{"model": "model that answers yes/no questions on an image's attributes", "encoder_norm": "batchnorm", "encoder_kernel_size": 3, "encoder_stem": "single", "encoder_avg_pool_shortcut": false, "fusion": "cross_attention", "fusion_encoder_layers": 8, "fusion_encoder_parallel_block": false, "fusion_encoder_cross_attention_every": 1, "residual_init": "none", "beta2": 0.999, "batch_size": 128, "epochs": 37.4, "weight_decay": 0.4}
Rows from block 2 of the fusion encoder, named by matrix and row number. Rows with one number belong to one neuron. Each number is 128 + 24 x the weight over the matrix's rms, rounded and kept within 0 to 255. All counts start at 0.
# gate: MLP gate (fusion_encoder.blocks.2.mlp.gate.weight, 672x256), inputs 64-127
# fc1: MLP up (fusion_encoder.blocks.2.mlp.fc1.weight, 672x256), inputs 64-127
# fc2: MLP down (fusion_encoder.blocks.2.mlp.fc2.weight, 256x672, transposed), outputs 64-127
gate.402 [133 147 146 120  88 119 160 134  80  80 150 144 147 136 123  84 171 130 121 166  96 143 137 125 135  87  97 135 140 132 140 121 142 134 166  99 145 126 116 109 112 150 129 131 108 124 117 137 127 164  82 143 118 127 117 146 147  83 143  92 126 158 148 170]
gate.403 [135 144 146 169 125 122 121 156 146 110 122 147 122 135 149 117 133 146 109 131 132 113 141  86 129 136 134 123 147  90 105 154 135 118 145 120 114 111 107 149 127 157 195 165  93 123 145 145  95 103 136 140 150 123 128 114 144 127 115 158 116 142 105 128]
gate.404 [124 122 148 116 119 135  97 124 131 123 126 100 176 114 140 185 128 131 171 105  86 164 122 127 134  65 108 105 213 160 140 150 168 106  97  97 155 145 188 161 135 138 152 132 101 116  83 118  95 125 178  96 103 132 136 116 153 135  94 138 135  78 103 132]
gate.405 [141 129 120 139 133 151 112 116 153 118  72 121  89 117 160 168 100 126 152 144 124 139 137 141 133 119 149 124 101 106 128 136 139 114  93 123 109 122 119  99 146 171  96 145  72 117 142 141 129 105 110 149 133 162 126 140 136 147 121 144  89 166  86 136]
gate.406 [123 130 124 130 116 101 152 106 138  80 155 118 165 166  84 200 132 156 163 143 124 119 140 102  84 141 120 123 178 150 135 121 147 119 145 125 170 135 140 128  92 121 143 144  98 106 134 104 145 159 140 114  86 147 137 168 146 100 138 125 120 149 112 151]
gate.407 [ 95 139 145 168  83 160 172 124 136  99 115 117 143 105 136 179  98 141 135 127 161 139 127  68 190 126 122 130 128 143 147 144  91  84 154  97 122 141 187 165  95  89 166 133 130  91  78  91  97  88 127 139 135 131 113 118 133 165 140 149 140 188 141 106]
gate.408 [104 164 156 110  78 130 158  93 153  88 149 141 104 156 115 134 159 110 105 131 104  83 131 148 112 141 158 103  86 148  95 106 138 148 122 120 169 128 112 131 130 159 114 147 145 159 152  95 152 114 108 135  95 125 107 170 128 118 134 103 195 125 120 165]
gate.409 [193 190 129 137 155 168 124 111 136 118 135 199  72  85 172 151 123 163  65 181 117 114 127 146 144 175 108 104 124 113  80 112 130 154  99 133  86  74  92 128  89 169 197 220 133 136 110 115 120 154 173 110 125  65 110 130 151 181 193  77 161  89 134 117]
gate.410 [101 162 119 108 135 138 148 155  72 130 150 142 118 120 105 135  90 145 141 126 110 110 132 129 136 126 164 114 129  97 164 112 136 122 156 110 137  89 146 129 175 115  95  95 123 127 135 177 161 151 171 123 102 134 134 153 134  88 113  99 146 102 173 114]
gate.411 [140 116 119 143 143 133 122 169 108 142 112 125 131 113 165 126 114 122 124  90 146 111 105 135 132  96 125 133 118 133 117 111 146 133  96 112  97 135 101 105 113 128 106 105 163 123 113 139 129 151 128 130 146 143 109 162 121 143 131 122 101 130 140 128]
gate.412 [138 128 132 109 114 148 146  84  99  88 127 119 125 120  94 137 142 144 133 111 124  80 174  97 100 124 139 129 164 164 169 101  78 131 164 122 133 109 135  97 150 161  99  96  78 110 146 134 131 136 118 130 127 150 120 122 136  61 123 135 151 151  96  81]
gate.413 [ 71  91 115 112 116 136 155 137 120  84 119 100 150 186  93 127  70  85 161  99  77 198 141 148 158 128  82 213 119  62 119 201 142  48 122 109 112 105 167 181 155 110 102  60 179  97 143 126 118  45  68 139 137 186 105 162 163 157  62 187  69 205  66 206]
gate.414 [ 90 182  99 117 117 132 172 174 164 115 135 129 162 119 117 141 141 149 150 107 145 110 132 116 137 119 127 117 157 140 143 143  89  99 103 106 106 126 167 122  89 158 111  85 107 167  98 115 121 125 130 121 102 115 106 178 151 155  81 121 118 119 124 119]
gate.415 [133 106 113 175 154 139 135 134 172 148 140 140 154 146 159 172 159 137 106 155 113 114 118 141  98 121 156 132 155 129  98 124 136 112 143 136 130 133 112 160 144 127 163  88 133 140 136 129 139 137 128 113  94 105 136 150 114 170 135 134 159  77 142 152]
gate.416 [172 128 146 146 162  86 118 136 171 116 138 135 145 125 125 130 180 105 152 109 144 110 141  88 147 113 101 161 133 108 115 130 170 107 153 144 122 128 112  84 118 121 111 140 136 119 106 168 152 156 110 101 126 129 162 132 114 130 114 134  92 124 150 121]
gate.417 [132  95  98  98 129 133 136 123 115 129 164  82  79 131 101 132 155 128 124 139 139 153  93 112 128 136  98 157 134 110 158 105 131 114 149 127 125 102 117 196 115  91 104 127 127 134 104 118 140 150 135 152 149 155 125 129 156 136 134 142 127 144 129 137]
gate.418 [ 75 138  91 137 146  93 116 164 146 157 126 111 116 124  75 116 112 129 135  99 101 123 134 152  91 115  98 177 155 122 138 138 143 106 118 122 121 137 126 147 119  97 120  94 153 135 135 150 156 132 110 119 168 138 145 129 121 108 131 151 100 134 117 128]
gate.419 [171 120 126  82 158 143 129 163 100  86 149 119 130 127 130 171 122 147 168 158 106 137 114 134 128 154 147 113 173 101 105 153 110 105 161 137 114  80 141 134 119 141 135 138 108 129 133 153 145 163  95 119 129 113 140 150 143  98 142 114 134 143 124 113]
gate.420 [123 118 130  91 135 154 124 123 119 133 149 112 137 111 128 142 108 162 121 119 134 123 115 111 157 122 145 119  96 120 118 139  96 107 131 113 113 113  90 103 117 121 122 142 136 144 110  99 136 128  95 138 133 134 111 134 124 118 160 138 101 142 141 120]
gate.421 [150 126 109  78 117 138  87  90 133 144 120 163 119 119 139 103 126 115 116 128 150 136 134 117 131 108 135 114 135 103 102 118 147 143 102 122  95 178 179 118 140 140 111 131 103 160  96 121 133 167 130 122 118 128 124  98 100 132 138 131 163 127 137 112]
gate.422 [182 141 118 142 150 124  95 106 112 138 143 100 120 136 152 125 111 108 174  91 117 116 116 134 123 121  69 145 139 135 126 127  93 148 149 122  94 117  98 106 129 123 119 161 123 158  91 112 115 136 132 135 129 122 143 114  96 131 125 160 115 119 121 106]
gate.423 [118 149 111 109 166 164 155 113 111 144 110 138 136 122 125 106 113 102 103 162 129 146 144 152 135 105 151 127 107 104 126 145 136 138 124 120 129 106 135 159 147 173 128 121 104 122 135 144 152 115  95 135 126 120 108 148  86 124 120 139 141 142 140 117]
gate.424 [130 141  86 126 122 129 133  97 113 123 123 141 126 130 119 139 123 141 118 144 173 107 124 143 137 130 120 132 106 139 114 127 124 154 142 119 128 123 153  83 112 134 146 132 132 138 131 127 117 164 134 118 123 101 147 128 121 134 122 116 115 108  92 126]
gate.425 [120 138 137 144  97 128 115 131  75 117 134 136 109 117 149 123 144 127 149 118 120 151 103 136 139 100 145 124 163  75 155 131 115 145 149 119 151 131  98 135 122 108 159 113 140 102 158 179 146 102 103 132 172 137 117 125  85 117 146 129 107 134  92 137]
gate.426 [166 112 109 127 127 117  91  96 130 114 115 149 130 100 152 135 140 118 111  93 108 115 148 137 109 152 172 121 118 178 113 130 149 168 127 143 141  82 118 105 101 157 115 155 122 143 112 123 136 123 174 118 113 110 104 129 119 100 135 121  83  99 110  79]
gate.427 [123 132 108 124 114  91 148 116 127 116 123 137 133 117 105 124  93 116 157 127 120 104  98 118 115 121 103 119  91 141 138 124 100 121 122 133 162 121 133 164 141 127 124 131 129 106 101 142 107 139 128 142 120 160 124  96 131  84 134 124 132 136 140 151]
gate.428 [102 150 129 153 138 110 203 124 133 117 135 118 171 121  90 110 149 152 133 159  97 153 116 130 151 133  98 119 153 166 144 124 118 123 109 134 149 155 147 166 128 123 129 108 142 142 148 113 138 104 109 142 113 112  87 139 121 136 123 160 147 117 129 135]
gate.429 [149 153 125 102 146  98  82 122  70 137 119 134  98  77 125  85  87 150 128 110 121 167  83 219  94 121 144 107 117  94 110 110 114 122 114 157 125  89 113 150 141 168 110 123 151 164 156 187 128 139 129 136 126 144  98 136 140 145 125 126  91 112 121 113]
gate.430 [114 158  93 127 116 111 121 120 114 159 145 129  91 129 128 117 117 139 104 143 129 128 154 128 126 127  91 140  95 157  94 141 140 149 157  99  84 163  91 110 150 128 131 140 119 134 112 126 103 141 123 144 122 157 128 130 121 127 167 118 142 159 145 127]
gate.431 [140 133 126 153 124 144 134 117 115  97 110 119 108  93  96 145 148  94 134 127 103 131 148 132 131 112 130 126 118 117 126 128 138 106 125 165 133 145 106 135 135 117 147 121 148 151 136 132 114 111 137 131 152 133 170 107 138 118 144 117 126 133 121 119]
gate.432 [124 139 119 125 123 141 139 142 136 118 138 123 139 130 182 135 129 114 103  98 101 126 130 117 149 149 116  94 139 132 157 139 110 126 107 117 138 118 106 112 160 111 145 138 118 120 137 163 132 108 133 151 172 131 126 120 120 125 148 113 109 111 131 157]
gate.433 [133 131  97 108  72 131  98  94 125  71 191 136 151 158  97 175 112 136 115 151  94 123 104 118 126 127 129 158 147 133 160 138 122 111 159 127 159 110 138 138 129 133 115 133  98 153 152 125 164 109 117 151 126 142 149 128 185  53 137 115 125 157 123 133]
gate.434 [110 135 119 106 182 126 104  97 112 148 115 176  80 143 135  69 124 101 119 146 153 116 139 110  80 179 144 144  95 108 139 112 154 105 125 172  82 128 118  93 125  96 145 125 112 118 144 137 107 111 161 199 154 193 151 153 136 119 158  95 134 106 109 101]
gate.435 [152  78 130 144 113 153 136 157 138  85 122 124 123 108 124 158 113 113 127 140 138 128 137 112 110 114 183  77 119  78 174 130 112 148 103 132 114 111 136 140 138 138 112 158 129 129 118 136 101  94 140 141 127 100 134 168 146 147 135 152 146 125 133  96]
fc1.402 [ 99 171 150 140 103 136 153 112 107  85 168 160 102 139  92 135 138 121 159 152 134 108 154 133 146 125 125 110 107 164 158  92 138  96 118 117 152 146 120  87 123 152 152 160  84 145 157  98 173 128 133 112  86 144 121 163 136 135 107 137 139 108 123 164]
fc1.403 [161 137 118 128 156 111 134 131 158 132 125 153 139 155 107 136 131 130 115 103 101 137 167 112 117 108 117 120 151 154 124 108 146 136 133 109 147 154 132  99 138 165 153 165 116  96 138 112 136 144 174  70  84 134 136 140 142 154  99 112 105 106 133 124]
fc1.404 [123 161 107 151  96 165 128  99  89 134  75 212  98 167 128  80 118 174  84 133 172 111 163 125 136 170 174 166  73 130 110 181 140 107 121 140 118 108  78 122 134  56 113 129 129 130 170 131 146 127  95 158 118 146 124 153 106 101 164 110  80 147 159 159]
fc1.405 [129 109 157 129 104 115 133 131 165 106 146 155 154 110 126 141  88 123 124 122 119 130 176 119 136 154 127 124 127 146 141 127 138 108 162 118 118 128 180 144 125  99 148 185  85  99 138  89 107  94  81  94 133 118  89 123 146 126 136 120 101 167 128 134]
fc1.406 [123  87  95 159 114 118 142 183 149 118 123 122 167 103 135 116 148 119 157  91 137 133  93 135 161 137 126 101 113 100  76 156 145 133 125 148 145 136 178 161 166  78 187  95 163 128 122  91  93 115 117  81 104 131 145 113 128 152  91 130 163 124 154 114]
fc1.407 [148 144 150 154  64  91 163 141 110 160 172 164 169 118 146 122 146 148  96  62 152 103  63 158 151 120 123 100 151 161 116 140 155 144 122 145 128 122 110 180 180  67 170 116 151 156 174 110 130 109  95  89 111  96  96 126 145 162  97 152 160  78 121 153]
fc1.408 [132 129 159 112  83 108 166 109 129 107 157 157 144 114 111 121 142 145 134 179 125 101 171 136 162 123 141 120 131 143 141 136 112 157 122  68 141 122  97 115 156 154 128 144 168 119 171  96 154 109  87 102 103 126  78 163 130 100 139 127 133 147 126 133]
fc1.409 [ 65 122 134 169 135  64 113 167 175 160  85  89 145 152  47 149 172  84 196  84 113 161 105 127  87  55  82 161 167 114 156 124 157 102 168 150 139 182 120 131 159 119 115  84 160  85 122 162 141 106  87 122 146 141 150  96  70  87  74 158 126 145 103 114]
fc1.410 [160 127 127  98 151 136 139 108 132 129 150 177 113 122 134 118 113 147 122 109  83 127 131 148 106 142 135 164 147 157 128 112 116 136 109 128 151 115 183 115 158 113 147 112 107  90 148 101 141 153 140  97 140 154 123 150 122 104 128  84 151 132 143 150]
fc1.411 [126 146 133 163 127 159 117 139 157 122 140 126 126 138 114 133 134 134 124 141 139 132 111 116 112 145 109 173 144 150 145 163 127 131 146 101 131 131 116 153 108 117 156 137 132 133 111 198 103 132 121 163 143 154 136 149 148 127 136 128 104 152  91 157]
fc1.412 [125 156 112 149 121 104  86 135 107 126 118 124 138  99 145 149 118 130 115 122 131 117 116 160 159 147 119 155 114  90  79 165 182 139 133 140  96 109 140 152 124 130 151 139 180 114 131 108 123 116 143 151 131  91 135  98 108 191 114 106 101 110 134 135]
fc1.413 [178 130 109 136 147 161 129  86  90 177 145 137 181 157 143 155 253 153 118 188 123  83 134 169 151 106 124  99 153 181 117  73  86 188 123  66 158 192  73  93  74 169 150 137 155 169 102 130 173 190 162 102 105 118 160 172  89 134 184 117 146  80 191  95]
fc1.414 [117  92 122 112 150 153 117 100 117 142 120  86 147 107 129 101 106  91 156 121 106 128 122 137 145 134 124 127  89 134 103 121  69 120  89 117 105 147 146  86 109 123 104 105 153 126  64 101 128 133 100 179 124 162 145 127  99 117 104 120 103 224 116 140]
fc1.415 [142 134 146 104 104 173 128 117 122 127 156  98 128 134 109 140 116 127  99 125 106 134 130 181 138 115 124 120 131 125 128 121 116 105 138 163 167 117 109 116 164 132 143 123 133 118 129 119 124 156 106 134 138 123 123 122 135 125 141  94 132 105 132 157]
fc1.416 [ 94 175 109 129 118 128 140 137 159 137 123 134 165 138 111 126 143 159 127 125 133 141 100 113 133  90 130 155 167 153 138 114 110  98 140 129 140 158 120 164 155 138 117 111 115 141 127 150 105  99 106 103 121 132  94 169 121 151 129 133 138 155 129 154]
fc1.417 [113 113 119 130 107 125  79 120 107 104 118 161 123 119 105 114 107  99 146  83 134 132 140 130 157 137 139 129 116 155 124 127 119 118 170  95 122 150 127  97 128 140 120 127 168 129 145  95 117 113 137 121 105 141 111 100 122 144 101 143 120 143 138 137]
fc1.418 [ 80 115 130 103 143 100 114 153 137 108 119 104 109 149  95 112  87 126 110  76 145 132 138  85 128 114 153 100 162 105 159 116 134  86 150 113 124 138 179 123 145 149  99  87  87 115 148 117 138 148  98 141 127 146 149 115 129 132  92 131 147 155 136 121]
fc1.419 [148  93 157 135 129 115 115 105 123 113  87  99 175 110 133 130 122 136 110 110 112 124 162 123 171 106 106 109  95  90  92 151 116 158 146 166  84 125 107 124 126 117 119 101 109 132  90 129  83 132 108 155 134 119 149 117 119 150 145 142 126 125 128 121]
fc1.420 [151 147 128 118  92 153 129 153 126 114 119 113 142 114 138 101 117 124 150 123 123 139  95 121 152 139 103 135 107 130 132 134 121 149 112 104  82 131 129 132 132 131 150 141 142 115  92 143 113 122  99 122 127 106 142  79 146 139 149 158 114 139 127 142]
fc1.421 [ 79 125 138 144 108 165 116 157 124 153 114  84 124 120 138 116  89 167 113 124 147 133 100 113 141 156  94 163 170 119 102 140 127 138 137 141  99 102 142 190 141 132 119 110 150 126 115 149 116  84 120 163 150  92 161 106 114 131 123  97 104 135 117 104]
fc1.422 [112  94 135 125 121  94 154 107 133 136 151 148 144 103 106 103  78 145  91 135 143 127 147 109 148 145 116 113 102 126 137 160 134 132 109 153 128 149 154 139 130  74 139 115 147 141 145 147 127 100 106 101 123 141 146 125 150 157 128 139 126 122 112 125]
fc1.423 [109  99 153 143  99 136 137 138 140 143 148 109 157 111 139 142 166 146 154 139 122 121 102 106 145 128 104 140 135 161 111 129 114 124 160 120 138 141 143 172 132 107 153 132 102 176 101  93 104 120  85 139 113  94  98 124 129 142 108 120  94 151 103 161]
fc1.424 [126 129 123 112 150 129 102 132 149 137 101 115 139 140 148 118 117 160  93 131 142 130 121 153  88 132 122 123 122 174 112 121 128 127 103 131 140 121 132 102 128 141 135 170 124 141 148 143 109 122 122 137 109 137 154 137 116 113 137 134 128 110 155 116]
fc1.425 [129 112 120 127 131 185 110 150 115 125 100  85 113 123 123  97 110 141 126 128 139 158 122  98 114 145 142 101 105 122 143 118 102 126 144 106 121  95 116 130  74 115 110 100  96 109 128 135  94 114 119 112 159 145  94 107 132 122 120 134 118 152 112 115]
fc1.426 [150 121 146  92 113 159  97 125 127  89 145 151 134 118 145 137 112 142 139 124  94 117 117 121 139 146 123 128 100 138 134 144 116 159 151 137 101 115 159 105 125 120 142 144 114 133 121  93 146 142 158 113  88  97 119 113 104 117 153 119 126 129 148 196]
fc1.427 [147 133 145 146 123 122 131 119 119 138 140 102 132 145 131 128 135 102 117 112 133 100 135 104 135 125 102 155 144 133  84 111 134 175 128 136 136 136 108 111 127 139 166 134 121 113 158 100 111 132 116 150 157 128 151 147  97 136 168 103 163 161 122 153]
fc1.428 [105 140 111  92 138 177 141  95  88 114 134 130 121  99 154 122 116 120  87 144 143 121 122 173 131 185 155 120 137 147 122 142  76 123 135 133 118 145 154 133 124 134 115 129 128 116 126 123 104 112  92 115  96 161 116 113 108 115 132 139 119 148 109 107]
fc1.429 [134 121 151 133 162 145  72 117 107 123  68 130 138 165 133 143 147 102 128 127 147  93 141 165  87  93 134 112 156 127 159 113 135 148 110 152  77 111 143 132 142 152  88 131 113 119 126 189 107 117 152 158 188 158 142 126 132 129 132 103  99 130  97 110]
fc1.430 [129 141 116 116 138  97 123 114 139 134 127 138 150 130 126 124 131 119 104 126 157 158 118 123 141 143 118 116 135 155 110 122 157 131 145 134 103 126 134 118 102 119 141 112 124 142 106 130 116 114  92 126 127 121 115 156 116 129 156 137 140 106 136 121]
fc1.431 [102 110 164 104 138 138 126 109 150 141 150 101 115 123 156 136 131  91 160 145  99 134 107 122 142 144 142 129 110 116 136 102 124 115 115 124 133 141 108 160 124 124 143 137 112 106 148 127 118 146 132 124 126 120 148 155 144 113 147 118 103 158 132 136]
fc1.432 [110 129 119 152 143 132 109 125 129 139 155 105 102 105 133 114 149 149  93 100 141 136 149 140  97 162 107 105 138 109 145 140 119 161 176 122 132 148 122 140 137 120 111 110 105 152 125 135  86 142 122 128 139 148  95 127 112 127 111 105 127 149 139 150]
fc1.433 [128 109 132 141 143 130 138 166 134 170  89 111 154  71 148 131 139  99 140 118 130 149 100 131 148 124 133 124 112 139  90 132 119 100 100 142  91 140 113 105 126  65 167 112 171 128 150 128 116 148 150  85 120 107 134  90 119 194 158 144 106 112 155 128]
fc1.434 [145 142 121 153 158 117 133 130 118 138 120 167 109 176 156 109 185 100 134 181 144 103 138  95  74 150 127 112 120 108 145  87 174 117  95 188 155 112  72 118 132 112 146 149 123 106 171 138 106 122 141 192 156 173 160 173 150 108 144  93 121 115 140 153]
fc1.435 [102 149 112 143  92 118 126 123 112 146 142 164 146 136 140 101 117 130 139 137 121 116 126 167 175 116 157 114 115 136 135 147 147 159 130 115 138 106 144 155 176 134 141 132 125 128 167 143 121  96 156 112 103  93 142 132 128 167 121 132 128 122 119 123]
fc2.402 [108  99 127 180 111 109 160 120 119 167 144 119 113 124 194 149 116 106 138 114 138  83 101 139 117 116 133 147  71  84 163 106 181 139 158 151 145 112 103 128 150  99 145 124 139 136 177 110 159 126 112 115  79 135 100 116 138 146 109 123 129 140 119 130]
fc2.403 [117 133 123 138 157 123 124 122 163 108 143 138 103 131 125  98 137  94 108 153 159 143 131 122  93 140 141 116 106 158 150 141 149 105  93 127 127 105 107 114 128  98 103 113 136 143 135 117  83 137 144 148 120 114 127 149 122 135 117  99 108 124 121 141]
fc2.404 [118 152  31 136 162 150 129 131 137 113 123 145  96 137 122 119 155  95 118 140  53 151 123 126  89 134 123 117 129 123  96 176 120  89  91  98 155 152 114  96 109 156 134  90 198  99 124 166 116  96 136 154 141 123 113 141 106 185 143  89 133  99 113 106]
fc2.405 [148 170 155 101 118 120 150 129 113 114 121 147 162 135 126 163 156 139 157 127 142 102 133 116 149 120 117 108 141  73 103 125 147 151  93 108 146 129 123 181 136 110 112 155 181 123 124 106 152 106 116 105 101 117 138 156 161 141 135 122 122 155 127 162]
fc2.406 [158 117 133 153 146 126  82 155 149 135  82 139  84 101 118  92  68 127 105 119 167 139 126 112  83 112 126 124 161 141 143 125 119 121 126 164 109 135 123  89 116 121 103 127  99 123 163 172 126 145 127 116 140 148 121 105 151  95 100 151 100 115 140  91]
fc2.407 [138 119 128 173 122 115  95 146 136 107 102  82 122  84 103  99  82 148 131 126 102 179 134 102  92 116 138 136 131 145 116 132 140 108 148 161 101  84 106  81 119 152 126 115  83 103 128 201  98 109 141 120 138 107  99  94 122  92 150 111 114 125 121 136]
fc2.408 [132 103 131 175 116 144 143 163 134 169 128 141  77 156 160 131 135 130 142 110 140  51  82 129 137  92 110 138 118  94 164  91 172 143 128 164  97 165 142 196 139  96 162 124 105 162 149 139 153 172 133 101 172 135 132 127 179 179 106 134  97 134 134 123]
fc2.409 [143  90  79 145 159 115 104 145 133 122  56 114  78 184 207 113 185 102 119 139 146 176 124 140  83 121 113 185  98 102 129 252 178 100 115 136  35  56  98  96 102 110 123 112 134  92 158 195  62  86 137 176 141 135 156 107 104 156 163 130  21  93  51 177]
fc2.410 [123 115 138 158  76 114 157 103 118 114 165 132 118 161 134 129 148 107 122 108 119  85 139 147 148 126 157 130 128  70 140 102 146 154 128 108 125 117 126 156 165 118 123 145 159 121 115  99 154 147 123 128  88 121 107 146 143 144 118 110 110 155 139 191]
fc2.411 [147 108 111 152 137 120 131 122 121 134 117 152 115 136 132 155  95 130 145 115 113 108 117 144 118 129 111  84 144 123 112 160 143 136 119 146 104 128 138 106 140 135 142 132 119 136 124 127 132 117 126 155 133 120 128 144 117 108 127 111 126 122 145 121]
fc2.412 [134  94  79 117 134 140  65 119 180  99 121 157 129 143  97  75 158  99 121 163 130 157 111 118 105 136 141 177 133 200 135 169 112  84 122  93  79 122 113 110 137 178  70  99  93 120 158 174  99 104 126 177 168 136 182 155  85  74 113 154  78 133  99 116]
fc2.413 [144 136   7 138  81 118 117 101 136  57 116 179 134 185 100 133 196 105 103 138  80 239 122 164 124 140 113 114 118 226 125 171 122  55  81  90 140 107 122  86 103 109 138  97  79 148 128 179 108 133 136 152 142  99 165 170  47  93  62 100 128 116  99 158]
fc2.414 [ 99 201  76  73 173 120 157 136 159  86 126 194 102 155 134 127 150 103  84 124 119 161 148 123 129 105 113 122 163 141 133 115  85  99  55 104 146 143 124 199  94 152 103 134 133 141 112 170 111 145 150 122 135 126 133 187 146 150  91  77 148 122 116 126]
fc2.415 [116 109 148 104 130 154 122 132 115 123 118 164 127 158 121 118 149 140 120 135 168 110 130 133 118 135 130 141 132 108 151 131 123 123 138 124 122 128 130 146 139 142 144 123 112 117 137 145 148 110 127 139 122 143 119 146 137 121 117 137 141 148 121 121]
fc2.416 [122 121 131 107  99 132 136 121  99 159 146 109 159 130 126 149 157 105 129 140 164 133 119 130 158 147 125 143 113 155 132 135 154 142 153 124 141 143 107 115 128 118 128 112 144 116 125  92 122 127 129 141 130 121 129 131 105 110 161 140 124 110 146 134]
fc2.417 [126 116 126 158 132 128 126 136 130 110 143 108 135 106 109  97  82 118 187 117 135 142 138 154 159 110 119 123 160  83 107 130 134 141 130 127 126 129 119 154 119 151 143 154 117 122 117 131 132 155 115 120 135 125 116 110 189 122 129 142 116 149 131 133]
fc2.418 [ 86 137 157 124 104 117 144 123 124 133 177  91 155  89  93 110 100 123 132 137 151  86 137 126 168 116 111  96 142 104 154  70 125 156 170  88 160 138 141 154 170 134 100 129 150 118 115  70 126 149 126 101  73 145 171 125 173 136 167 143 168 157 154 121]
fc2.419 [133 129 123 154 146 145 138 147 144 141 100 107 146 136 113 109  52 156 123 109 122 128 125 167 162 129 111 135 147 127 129 144  94 136 112 133 112 144 144 122 109 145 118 146 118 112 109 177 143 133 132 106 136 129  92 116 108 131  95 138 116 122 124 104]
fc2.420 [110 128 166  94 157 140 131 138 119 113  92 125 142 107 124 137  86 120 116 120 141 164 126 111 101 124 157 129 138 136 134 131 121 119 130 128 109 144 125 154  97 127 106 116 104 139 100 140 134 122 125 108 140 122 137 142 118 108 122 119 124 148 123 151]
fc2.421 [107  90 102 107 108 121 116 137 148 114 127 147 135 144 139 135 160  96 109 147 219 120 119 132  88 174 144 155 108 190 176 155 169 132 123 111 123 124 152 125 147  88 130 115 108 104 153  84 100 101 140 170 114 137 166 150 133 130 138 147 139 113  89 148]
fc2.422 [111 131  89 144 103 116 111 102 146 117 144 124 107 148 107 122 118 143 114 161 115 154 142 132 114 162 114 126 102 127 121 161 114 105 138  92 141 129 145 103 109 147 108  83 117 140 148 116 131 124 104 132 148 116 132 117  92 116 118 113 123 149 112 140]
fc2.423 [128 118  91  97 135 131 160 119 140 122 139 171 124 133 119 136 171 113 152 128 117 116 161 131 154 117 115 123 113  96 128 141 147 126 136  90 131 145 137 142 130 127 121 122 154 163 104 112 148 142 122 134 131 133 143 121 133 150 148 128 128 128 126 147]
fc2.424 [151 130 132 114 146 128 118 124 129 140 129 121 120 112 120 156 114 142 121 121 101 123 106 119 107 120 123 136 141  96 120 122 101 108 145 129 123 158 149 127 131 121 141 135 140 149 138 149 133 137 128 139 135 130 107 118 147 143 131 124 126 113 130 106]
fc2.425 [123 127 161 148 121 127 124 117 118 132 142  98 116  97 130 138  85 127 136 115  91 114 117 133 132  96 109 101 135  92  85 130 145 133 152 115 159 154 114 119 107 158 122 141 166 137 118 165 145 137 127 121 145 127 129 101 157 154 130 100 159 107 141  81]
fc2.426 [164 131 147 104 114 126 131 121 127 116 176 137 140  99 111 115 125 156 123 119  85 100 141 140 139 132 120 122 162 108 127 129 110 165 132  97 181 156 104 134 117 124 135 157 139 135 115 119 128 172 123 132 117 111 100 102 118 145 147 125 159 121 154 129]
fc2.427 [140 112 103  93 140 145  91 128 124 137 117 129  95 144 124 113 127 141 114 119 119 172 139 139 111 145 129 140 117 139 137 128 113 109 141 111 120 113 145 109 123 146 109  94 100 121 121 152 109 128 131 147 119 114 146 119  89 122 128 117 146 123 115 113]
fc2.428 [122 156  96  96 136 125 150 164 141  94  90 194 131 168 112  93 159 154 119 121  82 147 118 110 136 124 150 135 150 106 146 126 138 129  99 150 119 158 148 174 109 140 122 140 126 145 139 139 151 140 144 128 138 113 128 139 109 127 121  80 130 121 114 176]
fc2.429 [129 120  98 197 137 123 121 183 158 155 100  68 155 113 160  99 114  97 129 112 114 137 109 120 121  88 116 140 120 106 142 152 128 122 139 163  74 118 128 119 103 127 161 114 125 101 147 151  94 125 156 114 174 109 132  94 111 143  87 120  89 140 113  99]
fc2.430 [140 128 121 135 132 119 101 130 123 118 130 102 125 132 119 137 129 101 131 128 148 123 126 122 122 127 129 118 151 140 133 119 114 139 155 144 119 136 133 125 117 116 143 115  75 119 148 115 100 128 135 114  92 125  98 155 113 122 157 127 156 113 146 140]
fc2.431 [103 125 122 105  91  93 135 143 145 124 132 141 141 152 128 129 148 129 105 160 124 114 143 114 140 126 129 136 107 116 147 119 116 167 126 131 116 108 128 127 113 141 113 130 117 106 126 123 142 126 131 130 123 111 133 139 133 151 132 129 136  87 117 114]
fc2.432 [108 111 152 139 129 134 123 110 119 126 142 117 138 125 128 112 121 120 129 123 148 142 126 118 143 129 112 143 148 128 117 125 133 135 147 127 114 131 152 151 124 105 147 148  95 149 122  95 105 117  99 146 135 124 119 130 114 108 139 131 118 144 122 139]
fc2.433 [135 109  99 112 137 107  72 154 120  99 112 149 162 121 127 111 161 115 127 124 153 149 134 135 135 162 142 162 159 172 135 147 133 110 110 116 106 116 124 150 120 100 110 123 112 132 129 177  64  97  96 148 153 146 140 142  92 123 122  97 129 118  86 120]
fc2.434 [140 133 181 120  91 155 141 109 126 139 154 101 131  82 119 120  81 172 143 127 171 154 121 129 123 111 107 114 126 131  83  99  95 151 182 147 143  97 149 136 182 143 125 153 115 127  94 112 130 168 123 105 110  73 115 139 131  80 159 123 140 134 159 135]
fc2.435 [133 129 143 114 121 134 129 144 112 128  86 114 121  99 120 120 108 115 139 138 132 132 122 140 117 146 146 124 144 115 119 126 107 116 155 137  98 121 141 157 122 136 136 170 119 138 111 133 150 123 160  89 142  94 109 124 125  91 158 150 126 109 129 154]